A small self-supervised image encoder, trained from scratch.
Model: 32-pixel images, norm layernorm, patch size [4, 4], layers 10.
Data: trained on aerial photos of the United States (SatlasPretrain), 50862 training examples, 62.4 epochs.
Rows from block 4 of a small self-supervised image encoder, named by matrix and row number. Rows with one number belong to one neuron. Each number is 128 + 32 x the weight over its row's rms, rounded and kept within 0 to 255. All counts start at 0. Numbers have three digits each.
After each neuron's rows are labels from the 100 images, of 14848, where the neuron reaches its highest value: "strongest on" is what is common among them. Only what is clearly more common there than usual is listed. The data: aerial photos of the United States (SatlasPretrain).
# fc1: MLP up (model.blocks.4.mlp.fc1.weight, 1152x192), inputs 64-127
# fc2: MLP down (model.blocks.4.mlp.fc2.weight, 192x1152, transposed), outputs 64-127

fc1.743:085109185132143179143120082126127137137103137126132172104145122120060095095206112136130146080186136121181168122158125099129094147097125132166090165135102070126173154182177137080119158159118133
fc2.743:114133109089106099109152160127187151177155096150131134150159071173176114177097178110102100141138082133023117113118109145168119081109147152102109134123104169099103107078137066178121144119179099
strongest on: crop field

fc1.292:137098194149148131113112079124091163134164120114135180157170076095164080159179134145117141144116102194228028154081122123069132136108157121137127144142085141094131129140141140151127127165177124
fc2.292:117116107120200127162159151111149127128167145097095187142178170071137109175118170121183142159114173154075138114183154063087068139192174080114117133124127120101144113125106062101115131087113104
strongest on: building

fc1.523:103166105147162152135170136091167120155100149129107103141121157103157165123122077144161204138150112119082091151091169135104158166103079098116121101147121170133136171130165204092178141163131150
fc2.523:149106169171130094135108129175131091118088168091170158124125114090094120123135121038088080117184214065143228121138177089127135117127164149114081090132139138129122129114093117073111109089113131
strongest on: building

fc1.77:115142161142099136084167093083125156127109076155128104143098204166172187051146139138146129166127130154107113096133149135125126223072101085131075063132123155133117135121109067122125158095070162
fc2.77:152083115108090108135084145156149119139183129085120067123146078161142126152127144119119166126098025149144164161115110185161139158193163104145146134145147099117081090119128165150074124165078129
strongest on: crop field

fc1.150:137115113152097097126133124123088163142165120110119156162120128090149145120095120180127156109093174067187154147116092095147124066137139083134128161081100085119212092124182087143157129121120102
fc2.150:151098141121096126135136099149106112177113116137185134134107206106079102133118123161089072120120153076147176150128138147107110170155162110146139161106089119139120122149141068137072104105186113
strongest on: crop field

fc1.9:143055110094116128116062105207140119132115087095154124140162156131100113131101126097145098107148130137142082185120155128095100098164146170075130117154110077077156133149105127141125074111217144
fc2.9:140149084109124094106144135047081181158180142236129113152110121110053100123091128207091152164123100095148107080135120166167144178138107108145101118137150204130127179118151101134114155140083106
strongest on: crop field

fc1.701:119093087125085097098153115126172108171086078086163133122127123142193136134140170159103155106106117162033098097068205146160048183147119149115130080121142166124157188158115183084134154135112144
fc2.701:159190137121158166165157122152122140156098133166106123063174101110128152116098163119161083124133114164185168147158104099116174085140128181138090077105149153117139124099129089128112141102131151
strongest on: building

fc1.89:106024092108055147134130120177121137167105200084128121155139175129117161130181114143160130110148127104121112110121134129051104069121101141169146171058131086146162148166162157162130141129159142
fc2.89:188123080123114107188045114104112090135092073156128113116087091183121152157182153144170117134058119074118088140087133102164104118205119157155089118110140131113147079126183147169103133128152070
strongest on: crop field

fc1.741:121135062104150123173137143108129111094147136163127146141114113072153119167097103162103132178143185186133126098116064108110063113117125189136094073088129160074130130164133104120100133120131155
fc2.741:179174124109103174146153112103106149173186057157124102128132164189170188121111110140180110131143082074109141115144163132144176188171137098180153152109111117107115166123114146145145134121109067
strongest on: building

fc1.14:172106157105149177140106134120080115145133090140116122101157168166112194096131086137107118094148102122059115138143192110118067180085186132122154069096142153167202097113172084163153183115142101
fc2.14:057119168134177116153159123180102151085131191140144149214068088099190104133144094121142155099115200081158081112114132127127066114135096121124159147125097109168102155186122140116106046129098117
strongest on: building

fc1.599:093111091104187135170154102136161188162128135125129104156126085093125128101128142109137099115103174164068096178095144157118158134124134108161178136171107207139108174117079127133184097115136153
fc2.599:080103121115117128122074146094085119120099193125091217071112100130121128104106089088123126167124132100106163103141150099145115124153114138169066108113127109130154138144176076064075131107134119
strongest on: building

fc1.690:140112164131127074097114143121139151117127108103184151099106072070168123086132142155078090130111148089120123083123108130094077107085178113117125135116119110215168112132132172098079166128116151
fc2.690:062189138154080148155143105114123119105155109157131162179112128177128131190114180126136123106152142220150155134093077073100096134141118086134187170126072153073141105103090072160175107193095128
strongest on: building

fc1.525:126132116127078085084178131160094087136171158097127112145180124168181089080204105153160217128059090165163149120117166130109111117124126146086150181128094139085101111097105084149094139155127140
fc2.525:164083146159222135158107117071119107141069121107133096163106133147111131214110207121135083122154144123094164133159088105170114148107152130115142093119125142094160116157129165108135120121104162
strongest on: crop field

fc1.524:111160127141187131125141160158145134173060174191093160140102061089142129102147115183096107165132119147107115121171143147099079088199090120108110146139123153131173170158083124177092104153095227
fc2.524:128115140108085142132171102140085130106153151145156123098181154100111124176162136114136134180121118126171152103140116139146205157127108181127118121047079181106153113099113122169113133150137097
strongest on: building

fc1.759:150143154168115159102117173133103115139108134065222070130097100104065124129160108091117136148035067144149142104116137173171160117101139110133122140191127155145147134148111114053146122127092081
fc2.759:111109126101107108144155109087072166141199173132104126221139149188184176086154119153176155090110160114131119128165091148130109147119150144159130127171110145120110081110137141110125103108120126
strongest on: crop field

fc1.494:069087102099217087148118110127109078125141149129171114173110116084155094126151137157142085173130166133094129116152121181129122144135187140144142114105094153132113151176169113123067153115148145
fc2.494:159173146134044147133087118189110140126159141146080167037119111154113129139104073108137126101165124149102139136148132135153171134159079135158171119137077134097159050148090105160147115159128119
strongest on: building

fc1.130:109184160145130064074085104124122100170142117160113189113183124103101098094168138195092158059096179162151095104122151076091120156078144163133150164134175133077116100173137134147101063119151067
fc2.130:181128053121118112152135147128126136088157140149163115114129147078189141167167127093104115107152137135144141122183151148143127128131191153109162138152123107130136093119169129084190181079147090
strongest on: building

fc1.673:170187097177127110140099114151140108143109094139124102067130125112085149134176175122151139151110143139069125175078088047128059168153164169145094108156141032155150138114111066085111168103117151
fc2.673:163125105131080076170052099115143157214071142134123168062033118147049112142176148167121162136142135116148131156138154098090091163145076139159086141205140131103104139128104155148163151127103153
strongest on: crop field

fc1.408:125136159107115134106184077111101099125139121148130152107177181135104184119135151135099114227125094126127086133091079110140140143144093154132135115133188148143102069150090075120144090128099159
fc2.408:141137089131154182142146161097120168111165135122121133128107105107147074084097117182142108111156181119160110161139138107146095128100166118125101156131100156124145141146193152147169128127110115
strongest on: building

fc1.764:156138166137126182176147096120149167153135118112153134150106123086083084100134137113117140079133123152134158139066120113140137139184110084138143148146050147169132128138167167080104114207110180
fc2.764:165082106164183112090070125118133218155129163173133187114163129142138115131090136156129149142160142090119189086163149112147114095088119159087094187135121121116088176136103118141069169099146077
strongest on: crop field

fc1.187:096120092111124095153113144106158165086103070138157109138044140088172155117094103099059112189076161157107104179121164111109082126128112047091156146100100122134147096132160096126117107127090181
fc2.187:115087112155098137149123114137116125165189144148149138077102133168071062138041165131152152125107162111164101157110150149066122117101165155144103100140159115130082129153125114142129161123149104
strongest on: building

fc1.694:121151114139171087115139105142101106126134079108208114199148095121153149140102112105080105156106128100180136120180120116195077143069135144107101154120122097112156139166122096127117079119107198
fc2.694:131082155173132152153155057124118118176158137160095127179072116122115150122083157180124125105104114074135110159135080156150117110135079111133134116098134168152126066135154123087113142185079057
strongest on: building

fc1.93:090123100182125116086111163115078158121125111095179083171140089103138129096144200068126100131107131136142111138190133149117126089183115109166092159176097134116115122125101111128102160136155142
fc2.93:094123133086098128108218136156139111120109099140080117158204126171149121085108164107136153099070107119129114107123103128110140105148133124069070137116152098118115087133098125105100098195189134
strongest on: building

fc1.672:086131122154096103145144133061149089150125103111156081163091114158135163127131107129126125121111157121107090131116095155164117068130088153107117110110098084171125077147128160053129176130136140
fc2.672:125050093132120136126172070160090105089138117136183167102173104136109097123101122130071144140135104184157149103059063105125156187118102044129129129137171134126124120174103090139075072169090131
strongest on: crop field

fc1.365:143123116126116125129110146139139157110117086158110190109073118104167146167112141171127162067135187111091123149090104096135102104124116144141138146117175116075169155123140091162147120145114145
fc2.365:144162073133156093125126084143169105126142102116128118143117177099095078126119157148147131149135103059137070110163158178135148100138139102172178141165135154109135139104104085079088178103137161
strongest on: building

fc1.319:076107124110116192111127209133077110167190136130139107143153083124132097089117089176135060112085139196168079170122112157170103070121144089129080097124093146119155146107153105130093146148141127
fc2.319:119148085118115127125115088075102145124085165091101116149139119118163142161155114109146199144068147112095123117154028132115066140137102104081132133126230086189131143126129094182166180120154130
strongest on: building

fc1.263:110116123145163116091138099129134166118115165133082178157121105123166171119116093113141126135092094195145133118097138160101157168085155079157132089081110186094145132096178150126168133139054186
fc2.263:120118118195107172137072122119091109117087138117093060081122138134118126126097129149102144172151152102132105156141168112186093139126134167131154093140154103081104105160081109151110098167161145
strongest on: crop field

fc1.470:171148108169136164100210148155152091146074120124185119088109139111164152073110162092140076105130148120129156095100170128132110136094177157102100077142115163099160133146179142093134158116178095
fc2.470:124168155181144131177119154080106112083091138071092161172119143109128170119093188091113096100130108140162151179116110043123069130074158137110061120168085156142159114121124095086131096097087120
strongest on: building

fc1.691:155148105099128189114165117116141117130058105117151165090109157104136126148115167156131185109088176172114157089151152147168140174074165125163142154132149193115107116154102148122157127142143083
fc2.691:177081112138085113081126092159096095103150122139109142130141097099151129163145104079142158145110069141187045152086152128130196139129107112165073101091082036186139104184156099157081129111147145
strongest on: building

fc1.522:076057079118079121106118135158140144095088134078134125176084110112193148156160110129173183091134109145130098120090161132100116073164058101138147167076197146179130069116145128176067112119108154
fc2.522:170095099127125129122104070141102077134098102140124119080095122173126146169151183109131109128069141066129119164050162166175108067162094182113100110121135130116135105176173126162090134138115030
strongest on: crop field

fc1.448:120181131139138158077086103141079149121134099127070105091131130140104108135113166141119179126110097082155158120086161154103118153092103097184191181158125138149172068106117094085118121168098125
fc2.448:115096114096164073102125123152123160211091114195107137032114130119142106160090175096161097088119137159090156075128085068168140086186150142144107115137180154187158172134136099132169122110169151
strongest on: crop field

fc1.669:146088115159147154107099117190144125139136122095106076164155145138143099098140118151113091193093171082134066108127153105088085129117132119135168127144093178175187110154156128100168051133116173
fc2.669:139112085115153141164169144112161118138106161184068173120115170131135157117089144098174099089139082153164133155075094139125150074077136166150067144147171160087098142135135121107121142116123158
strongest on: building

fc1.730:122106142135115101100125151121157096060100092141148101166175160128114069081103074184083153142185122138133145148134105133149142101219123166071163150179114093130143124119112165103130110160147130
fc2.730:163070157093091115087148133101096155104150137121121146140102145115143174126184125146110131125169130097228134099145055075109140141165160046104106083114116107151078115123135096116129136154093140
strongest on: crop field

fc1.288:105139118222151124141167130095127140138101107131132135104119128150098074118097071121116113105097122164157189075202108164095136114083160131116160128144102139140155096146025123141174135139140073
fc2.288:104153061121101163119074156105135113170114125193104168148116105111122167097123146095128155192075159090119126105100118158115052084151096098118134147114103158103132123163148119151071164115093123
strongest on: crop field

fc1.267:107165106129122119052156114113122116110074094148084090172113072125150118153107147144153129095105159101095109165178156113108113154103139175171142113140107131122114156107098090150113114190139107
fc2.267:140127120144093138103110131153121080184078153087149163077143171069082104125151124100095173191156082166164160124129109105113118134121127135184122137150156130111159086143105150129090177103080148
strongest on: building

fc1.602:098072205068146082136114107177143194174141056116138147129107136087102094123168191105124125059070129073152139180105066160123143146093113097059083115107157130104183150165181159165152132145109120
fc2.602:093153087207078112068145146126123102138168179171097131139127140170088155137083049114152092122200128168156103061160197130109129131119142105189139116124165134125094127143141109078173127126143129
strongest on: crop field

fc1.463:148165096115034166058130130117129101097139154146185184119164082094159096119142117120191186133221143143161126143107074125110140206126139119089103124114074128120118109086129110150135116088140179
fc2.463:128077179071126117211118184117073146159100111134099086159126090110143124121114104141146092048113103122078132123112213129145075115125092123151063105118124120141175178192123186147187116162119118
strongest on: crop field

fc1.31:116156176122086099132125137112091132121149109093137100146130152101085165128108041140115138132099121086135206099130105198181142082132070160148109130100124149110144162137093169063106123106113143
fc2.31:145055140112167072124180115190124091124099206158066129102165095164157142161156208132178176109114135159124095112151139067105125150151116104084146111106139098185102133125144102190162041122131172
strongest on: crop field

fc1.535:163136123170091078098123075191104170146064113085086132141155099182101150108116068106118130042160093146168149120187164136151112144133203200105131103095128137162109097109117150157123146156098126
fc2.535:166155158116120126182097091129133112135116126157120119131071097103130132135144146166127132169088104127133156080115097123081129075155078129167141143147153137163126112141056080140095086144141131
strongest on: crop field

fc1.752:142133108104104133106118065122135134174088093104107152180135148111120103165124153116174206111086163147091134128144096135096136177185129106144127136047080131141118154180147111144098094094158117
fc2.752:167129135138096138181130138156105124130106129123072170139083064083132104129179127163134166169127143063128079170116140141174144108165101170138123134104104105087132124093084127191099121192187131
strongest on: crop field

fc1.398:159132131118163128116097107200184133124189162125135089048165097112075166097090139125138129051110141139168164147117120144157149080112171152080059090112101053177173068154118148171126066129110139
fc2.398:058161130137062134128120154170063080123105083107097142109098154089163130115176114112088126191147078124109104072085133156097122167089109123127118161115125131088112130095122103101136161127157165
strongest on: crop field

fc1.324:172101111077083157094192150183190184191062177115090128186132113113169114121127123100151173173126116118103141068121123132077147112137065092098173121152096097115109182115141113131143123128116122
fc2.324:110104132137150128157081064095157117148116124150128158082135147066100176119124151163125054082163126133176117177126147140120096140155111128122136121091149165175169187119138122165133133144140144
strongest on: crop field