python train.py --model="self-supervised image encoder" --dataset="aerial photos of the United States (SatlasPretrain)" --train_examples=50862 --image_size=32 --crop_scale_min=0.2 --horizontal_flip=true --color_jitter=0.4 --method="vicreg" --arch="resmlp" --norm="layernorm" --norm_position="pre" --hidden_act="quick_gelu" --mlp_ratio=6 --parallel_block=false --inner_norm=false --patch_size=[4, 4] --conv_stem=false --layers=10 --width=192 --projector_hidden=512 --projector_out=1024 --projector_hidden_layers=2 --init="lecun_normal" --residual_init="scaled_by_depth" --optimizer="muon" --muon_scale="match_rms_adamw" --learning_rate=0.0039 --momentum=0.9 --nesterov=true --orthogonalizer="newton_schulz_5" --adamw_lr_other_params=0.00085 --max_grad_norm=5.0 --max_steps=12400 --batch_size=256 --epochs=62.4 --lr_schedule="cosine" --final_lr_fraction=0 --warmup_steps=240 --weight_decay=0.02 --adamw_weight_decay_other_params=0
Rows from block 2 of a small self-supervised image encoder, named by matrix and row number. Rows with one number belong to one neuron. Each number is 128 + 24 x the weight over its row's rms, rounded and kept within 0 to 255. All counts start at 0.
After each neuron's rows are labels from the 100 images, of 14848, where the neuron reaches its highest value: "patch colour" is the nearest of a few named colours to the mean colour under the peak. Only what is clearly more common there than usual is listed. The data: aerial photos of the United States (SatlasPretrain).
# fc1: MLP up (model.blocks.2.mlp.fc1.weight, 1152x192), inputs 96-191
# fc2: MLP down (model.blocks.2.mlp.fc2.weight, 192x1152, transposed), outputs 96-191

fc1.744 [102  99 118 119 110 137 109 160 130  92 112 163 106  95 174 155  76 180 128 149 142 110 155  78 136  99  88 113 128 102  89 119 144 135 172 127 101 109 119 150 122 126 136  90 109 140 116 124 164 136 132 147 149 127  97 119 112 147 129 102 132 143 128 150 105 113 127 133 162 124 107 168 117 125 133 122 172 173 184 142 127 115 118 118 145 106  71 127 117 136 151 132 129 142 106 145]
fc2.744 [125 135 138 147 146 144  93 175 135 146 110 131 102 131  89 123 145 131 178 137  78 176 141 147 121 133 125 146 147 124 156 106  96 138 136 114 143 153 115 103 124 136 133 115 154 137 120  95 128  87  91 141 137 144 191 119 112  76 113 120 132 140 122 138 152 144 104 108 151  75 150 116  89 125  95 149 136  81 107 196 158 126 111 157 135 169 140 149  88 124 136 146 144 111 163 138]
patch colour: black

fc1.541 [142 156 105 108 134 127 142 115 175 143 130 153 134 114 175 101 125 129 117 169 115 129 147 157 123 148 145 111 138 145  98 127 175 184 147 149 117 112 108 118  89  93 104 114 140 124 123 113 155 184 121 138 103  71 112 119 148 140 108  75 126 134 128 141 124 117 131 133  99 131 138 126 100 112 115 142 154 126 156 109 182 125 139 101 117 111 113  75 133 104 125 168 154 123 140 187]
fc2.541 [158 105 158  93  97  91 103 140 111  80 117 141 109 135 101 135 128 164 131 122 133 127 133 161 155 125 155 117  86 165 130  97 140 117 134 106  78 130 159 140 123 157 184  73 105 111 104 152 104 119 122 121 160 137  94  71 130 154  92 116 120 129 142 140 100 116 140 132 118 138 121 150 166 112 117 120 112 114 128 175 128 136 134 122  96 154 145 103 142 131  97 125 154 109 145 155]
patch colour: grey

fc1.14 [ 91 172 148 121 113 139 129 159 119 117  85 130 155 124 123 104 162 131 136 111  79 167 110 125 148 147 134 172  76 130 128 115 133 160 129 113 134 138 122 112 163 121 114 118 148 113 129 140 118 117  69 132 119 156  90 157 170 150 121 131  71 110 155 133 163 171 125  89 132 118 118 170 111 117 112  91 124 146 169 105 149 135 111  96 133 146 135  92 152  89 106 149 138 109 122 151]
fc2.14 [144 144 121 112 140  88 166 108 118 146 171 114 109 104 113 131 129  94 100 109 170 121  92 113 112 149 149 106 124 146 154  89 152 132 119 151 164 117 112 135  95 174 115 115  89 111 126 118 151 107 148  93 128 165 116  99 148 123  88 106 138 135 109 117 141 112 142 153 130  80 103 107 137 150 164 144 103 161 119 115 146 128 132 104 108 172 129 145  81 111 153 132 149 141 150 129]
patch colour: brown

fc1.742 [129 136 103 133 154 122 130 130 159 120 145 116 124 164 133 149 167 105 139  92 110 148 138 151 228 158 128  87 159 132 162 142 126 120 168 103  88 120  95 119 111 143 107 144 106 162  99 143 170 120 127 141 118 100  95 107 139 112 138 111 119 143 135 142 146 103 135 179 148 147 126 114  74  96 162 129 117 128 126 155 132 133 131 154 100 118  88 146 141 128  97 119 143 175 138 106]
fc2.742 [132  89 147 146 110 107 109 158 126 121  93 143 119 110 122  72 125 155 127  87 142 118 122 120 127 134 157 145 122  79 123 136 137 114 107 124 167 153 146 124 178 107 158 133 135 106 127 109 138 152 125 125 104 148 153 128 158 149 123  99 157 129 138 129 105 125 100  97 121 107 163 140 109 138 122  75  80 110 149  89  57  99 114 113 153 121 160  90 127 132 117 132 100 110 132 116]
patch colour: brown

fc1.762 [104 106 100  79 113 153 137 146 125  65  95 121 135 119 145 134 117 134 102 180 103 112 120 122 137 144 150 104 139 153 147 129 112 135 102 121 108 158  94 142 137 143 143 144 127 172 138 125 101 118 107  91 140 121  94 151 150 155 157 123  87 120 135 124 139 127 158 145  68 135 166 110 112 147 123  59 138  76 124 152 117 166 119  89 124 133 155 130 113 140 127 158  82  91 127 115]
fc2.762 [145 158 121 138 170  69 137 132 148 175 111 175 142 119  82 109 144 107 147 142 138 144  99 144 156 131 100 111 166  98 141 131 126 146 126 160 148 110 153 125 123  86 119 143 139 133 136 134 145 116 130 155 106 102 151 138 129 113 138 109 121  99  91 156  97 101 117 119 179 138 106  99  77 159 135 172 110 118 153 119 161 120 162 129 132 155 124 129 122 117 123  99 184 120 109 170]
patch colour: brown

fc1.174 [172 140 119 151 119 110 150 146  67 152 133 109 154  98 150 104  96 118 123 176 170 120 140 135 146 101 150 127 149 140 113 166 101 147 125 123 151 140 122 134 106 114 124  72 104 178 150 118 136 139 146 143 163  74 131 114 111  96 122 133 142 106 162 138 117  89 148  78 111 141 130 139 104 138 105 101 115 117  99 130 161 115 132 102 124 121 137 141 170 139  97 144 114 167 148 183]
fc2.174 [108 111 129 123 101 112  92 112 133 112 136 152  94 124 109 132 116  88 139  73 158 105 137  89 122 121 122 133 146 130 127  89 153 152 123 111 133 102 155 127 134 134 120 149 152 107 127 129 122 120 118  60 123 174  99 152 154 145 154  84 109 167 109 141 153 151 106 156 157 103 152  91 146 143 131 162 156 120 150 138 123 165 123 135  86  91 113 124 138 124 104 134 133  76 149 104]
patch colour: grey

fc1.388 [118 155 122 121 167 117 140 116  87 118 135 136 168 138 122 150 137 129 106  91 125 153 156  95 125  51 141 152 170 109 107 112 116 101 121 119 153 130 123 122 117 156 129 155 168 112 114 124 129 172 101 143 179 144 149 130  53 149 110 129 167 165 151 159 140  86 136 161 101 114 127 149 157 138 158 135 157 142 148 144 124 132 129 103 130 107 126 146 122 108 116 177 136 138 132 178]
fc2.388 [121 106 114  90 126 143  94 138 115 128 106 169 153 121 125 105 113 155 166 151 118 116 179 119 167 108 155 140 120  93 125 139 111 131 127  80 145 156 151 128 110 164 101 139 129 117 120 108  80 120 137 114 128 189 100 106 124 123 150 133 100  92 138 130 106 130 125 121 167 121 125 128 108 124 154 147  63 115 133 102 133 158  88 126 115 129 151 118 110 133 117 142 144 132 154 109]
patch colour: grey

fc1.225 [119 164 114 100 114 168 124 163 105 103 127 104 142 143 117  95 156 111 134 155 182 170 138 129 103 107 115 152 151 145 123 121 109 113 182 129 101 185 126 122  88 106 142 165 134  96 125  98 173  88 169  99 139 164 149 131 111 150 117 124 112 130 159 152 160 150 152 135 103 136 168 106 138 127 117 111 125 146 121 129 124 120  96 105 123  85 145 130  90  75 149 134 142 111 132 105]
fc2.225 [115 120 104 105 113 153  84  77 127 134 144 156 121  97 186 133 176 152 142 111 100 120 114 133 137 113 108 123 132 112 140  85 141 171 114  86 137 110 137 124  92 107 113 109 146 155 134 150 113 144 117 177 149 100  85 130 125 127  69 120 129 158 115 141 156 100 108  90 176 138 105 163 128 128 126 160 127  93 156 131 176 131 169 120  87 142 105  93 141 153 126 125 126 127 122 141]
patch colour: brown

fc1.67 [ 94 130 121 146 159 109 201 109 135 153 168 135 104 158 127 124 130 145 128 130 129 135 144 124 115 126 127 158 151 113 124 112 154 101 117  91 122 141  92 141 140  58 131 122  88  88 115 156 172 130 113 125 131  95 134 138 137 128  92 122 169 120 154  99 123 112  95 146 102 107 143 118 148 145 126 120 141 154 190 153 145 110 101 139 162  84 120 104 122 103 123 141 138 103 138 145]
fc2.67 [ 96 155 107  92  99 108 121 150 147 139  91 194 151 117  87 100 120 135 138 100  88 148  88 171 132 140 157 107 114 160 128 158 156 145 132 127 174 114 125 123 134 124 106 138 150  86 115 131 138  83 136  98 104 126  96 139 141 173 139  89 137 125 131 152  99 125 196 128 119 126 110 149  94 131 100 123  59 116 104 139 114 115 121 126 157 176 141 136 141 139 137 125 148 129 143 137]
patch colour: grey

fc1.588 [171 111 169 137 135 126 141 102  97 131 107 121 146 118 113 170  99 105 111 129 142 112  66  81 120 131 102 144 115 156 123 118 107 120 174 153 121 152 157  65 111 153 122 142 128 133 133 114 103 123 105 113 101 155 118 100 140 107 123 145 139 169 131  90  92 158  89 126 122 185 128 167  96  98 128 188 141 152 123 153 140 128 175  99 130  84 137 116 104 122 146 106 100 159 143 146]
fc2.588 [108 131  68 121  94 159 148 158 134 125 191 122 112 114  85 151  92 174 137 146 135 114 174 176 133 100 125 130 131 144 148 129 148 156 144 110 143 102 107  97 124 116 116 155 113  57 131 128 130 136 113 150 140 122 164 147 145 107  99 102 154  95 132 140 119  90 120  85 154 130 131 146 113 165 156 163 132 126 161 144 123  90 128 151 134 128 141 117 137 154 126 115 141 139  92 104]
patch colour: grey

fc1.4 [ 92 136 153 142 115  90 131 135 139 106 140 169 151 140 124 117 110 152 137 172 147 148 117 143 149 190 157 101 129 124 144 158  76 108 104 146 128 165 128 131 135 132 143 142 139  87 127 104 161 160 149 138 150 115 168  85 117  98 124 119 132 129 141  85 145  93 112 142  79 123 141 111 120 118 120 116 132 165 137  92 132 112 133 117 140 114 136 149 117 163 149  79 136 106 145 133]
fc2.4 [135 103 130 116  88 149 141 127 130 153 169 100 126 140 124 116 124 118 159  43  73 155 189  81 111 147 102 136  83 118 182  86 169 155 139 131 101 116 125  99 174 147 111 138 143 167 135 146 103 123 120 158  99 110  99 134 145 149 113 130 164 135 135 120 138 119 150 108 121 123  75 110 118 115 133 136 101  89 111 123 104 110 140 142 119 172 147  86 146 147 115 133 123 133 103 112]
patch colour: brown

fc1.667 [111 132 129  51 102 129 122 168 113 133 110 118 137 124 164 135 138 108 140  90 100 139 126  96 125 177 116 143  86 103 139 124 124 129 128 145 145  92 167 117 101 127 150 141 137 147 102  99 139  82 125  80 161 142  75 123 107 144 159 121 114 107 123 107 122 126 107 132 128 108 132 133 140 154 133 137 137 146 138 154  97  93 149 124 104 101  90 131 140 105 122 156 173 115 117 153]
fc2.667 [153 162 159 145  94 108 129 174 134  99 130 121 119 113 117 101 100 132 135  96 113 131 126 172 132 147 119 143 144 114 124 148 137 158 102 137 177  60 150  80  92  93 136 180 129 129 131 113 127 147 146 171 161 114 116 103 105 100 123  71 161 104  93 129 125  79 159 100 141 128 135 166 103 131 110 139  95 119 113 148 129 124 151 139 119 118 162 107 143 105 108 110 136 122 128 185]
patch colour: black

fc1.362 [132  87 109 163  89 100 143 136 119 152 148  70 129 138 146 117 155 127 124 114 162 131 119 106  91 101 159 163 124 143 135 131 139 114 122 150  76 145 102 138 122 152 132 149  68 113 124 127 138 148 104 116 143 130  76 107 123 155 116 136 100 124 126 145 139 138 141  70 143 112 111 113 168 136 133 120 110  82 135 101 127 149  98 139 121 121 142 157 134 116 143 152 127  94 131 149]
fc2.362 [108 158 139 136 152 139 195 172 148 100 124 116  99 115 105 116  80 109 102  97  88 139 184 154 118 137 150 101 130 110 155 137 162 120 135 122 132 108 119 151 126 100 102 155 114 176  94 137 131 105 154 137  90 130 161 152 111 126 101 147 121 137 134 139 108 117 105 138 119 123 137 144 145 110 108 123 134 118  95 115 116 110 185 114 102 143 156 141 124 125 136 133  68 136 123 131]
patch colour: grey

fc1.639 [152 129 117 214 147 120 129 149  93 107 130 185 115 131 155 164 132 148 158 143 128 102 126 130  88  83 110 154 136 118 116  98 158  84 101 143 116 126 123 106 153 143 131 123 124 114 110  74 148 131 141 157 184  99 126  83 127 128 143 131 191 126 141 136 135 150 128 145 106 154 127 121 138 136 137  97 154 122 110 145 111 115  72 121 111 139 102  79 111 140 125 149 111 109 160 149]
fc2.639 [110 124 134 109 160 171 114 112 112 129 134 108  96 149 105 131  78 153 124  99 143 147 137 120 154 142 186 126 110 106 134 155 114 119 150  95 122 154 132 149 106 129 148 125 136 155 141 162  93  69 107  83 114 158 159 127 100 104 143 125 105 107 113 120 166 103 131  76 178  67  92 114 111 164 148 163 115 118 138 103 125 136 143 134 142 190 154 159 156 127 107 104  96 134 148 126]
patch colour: grey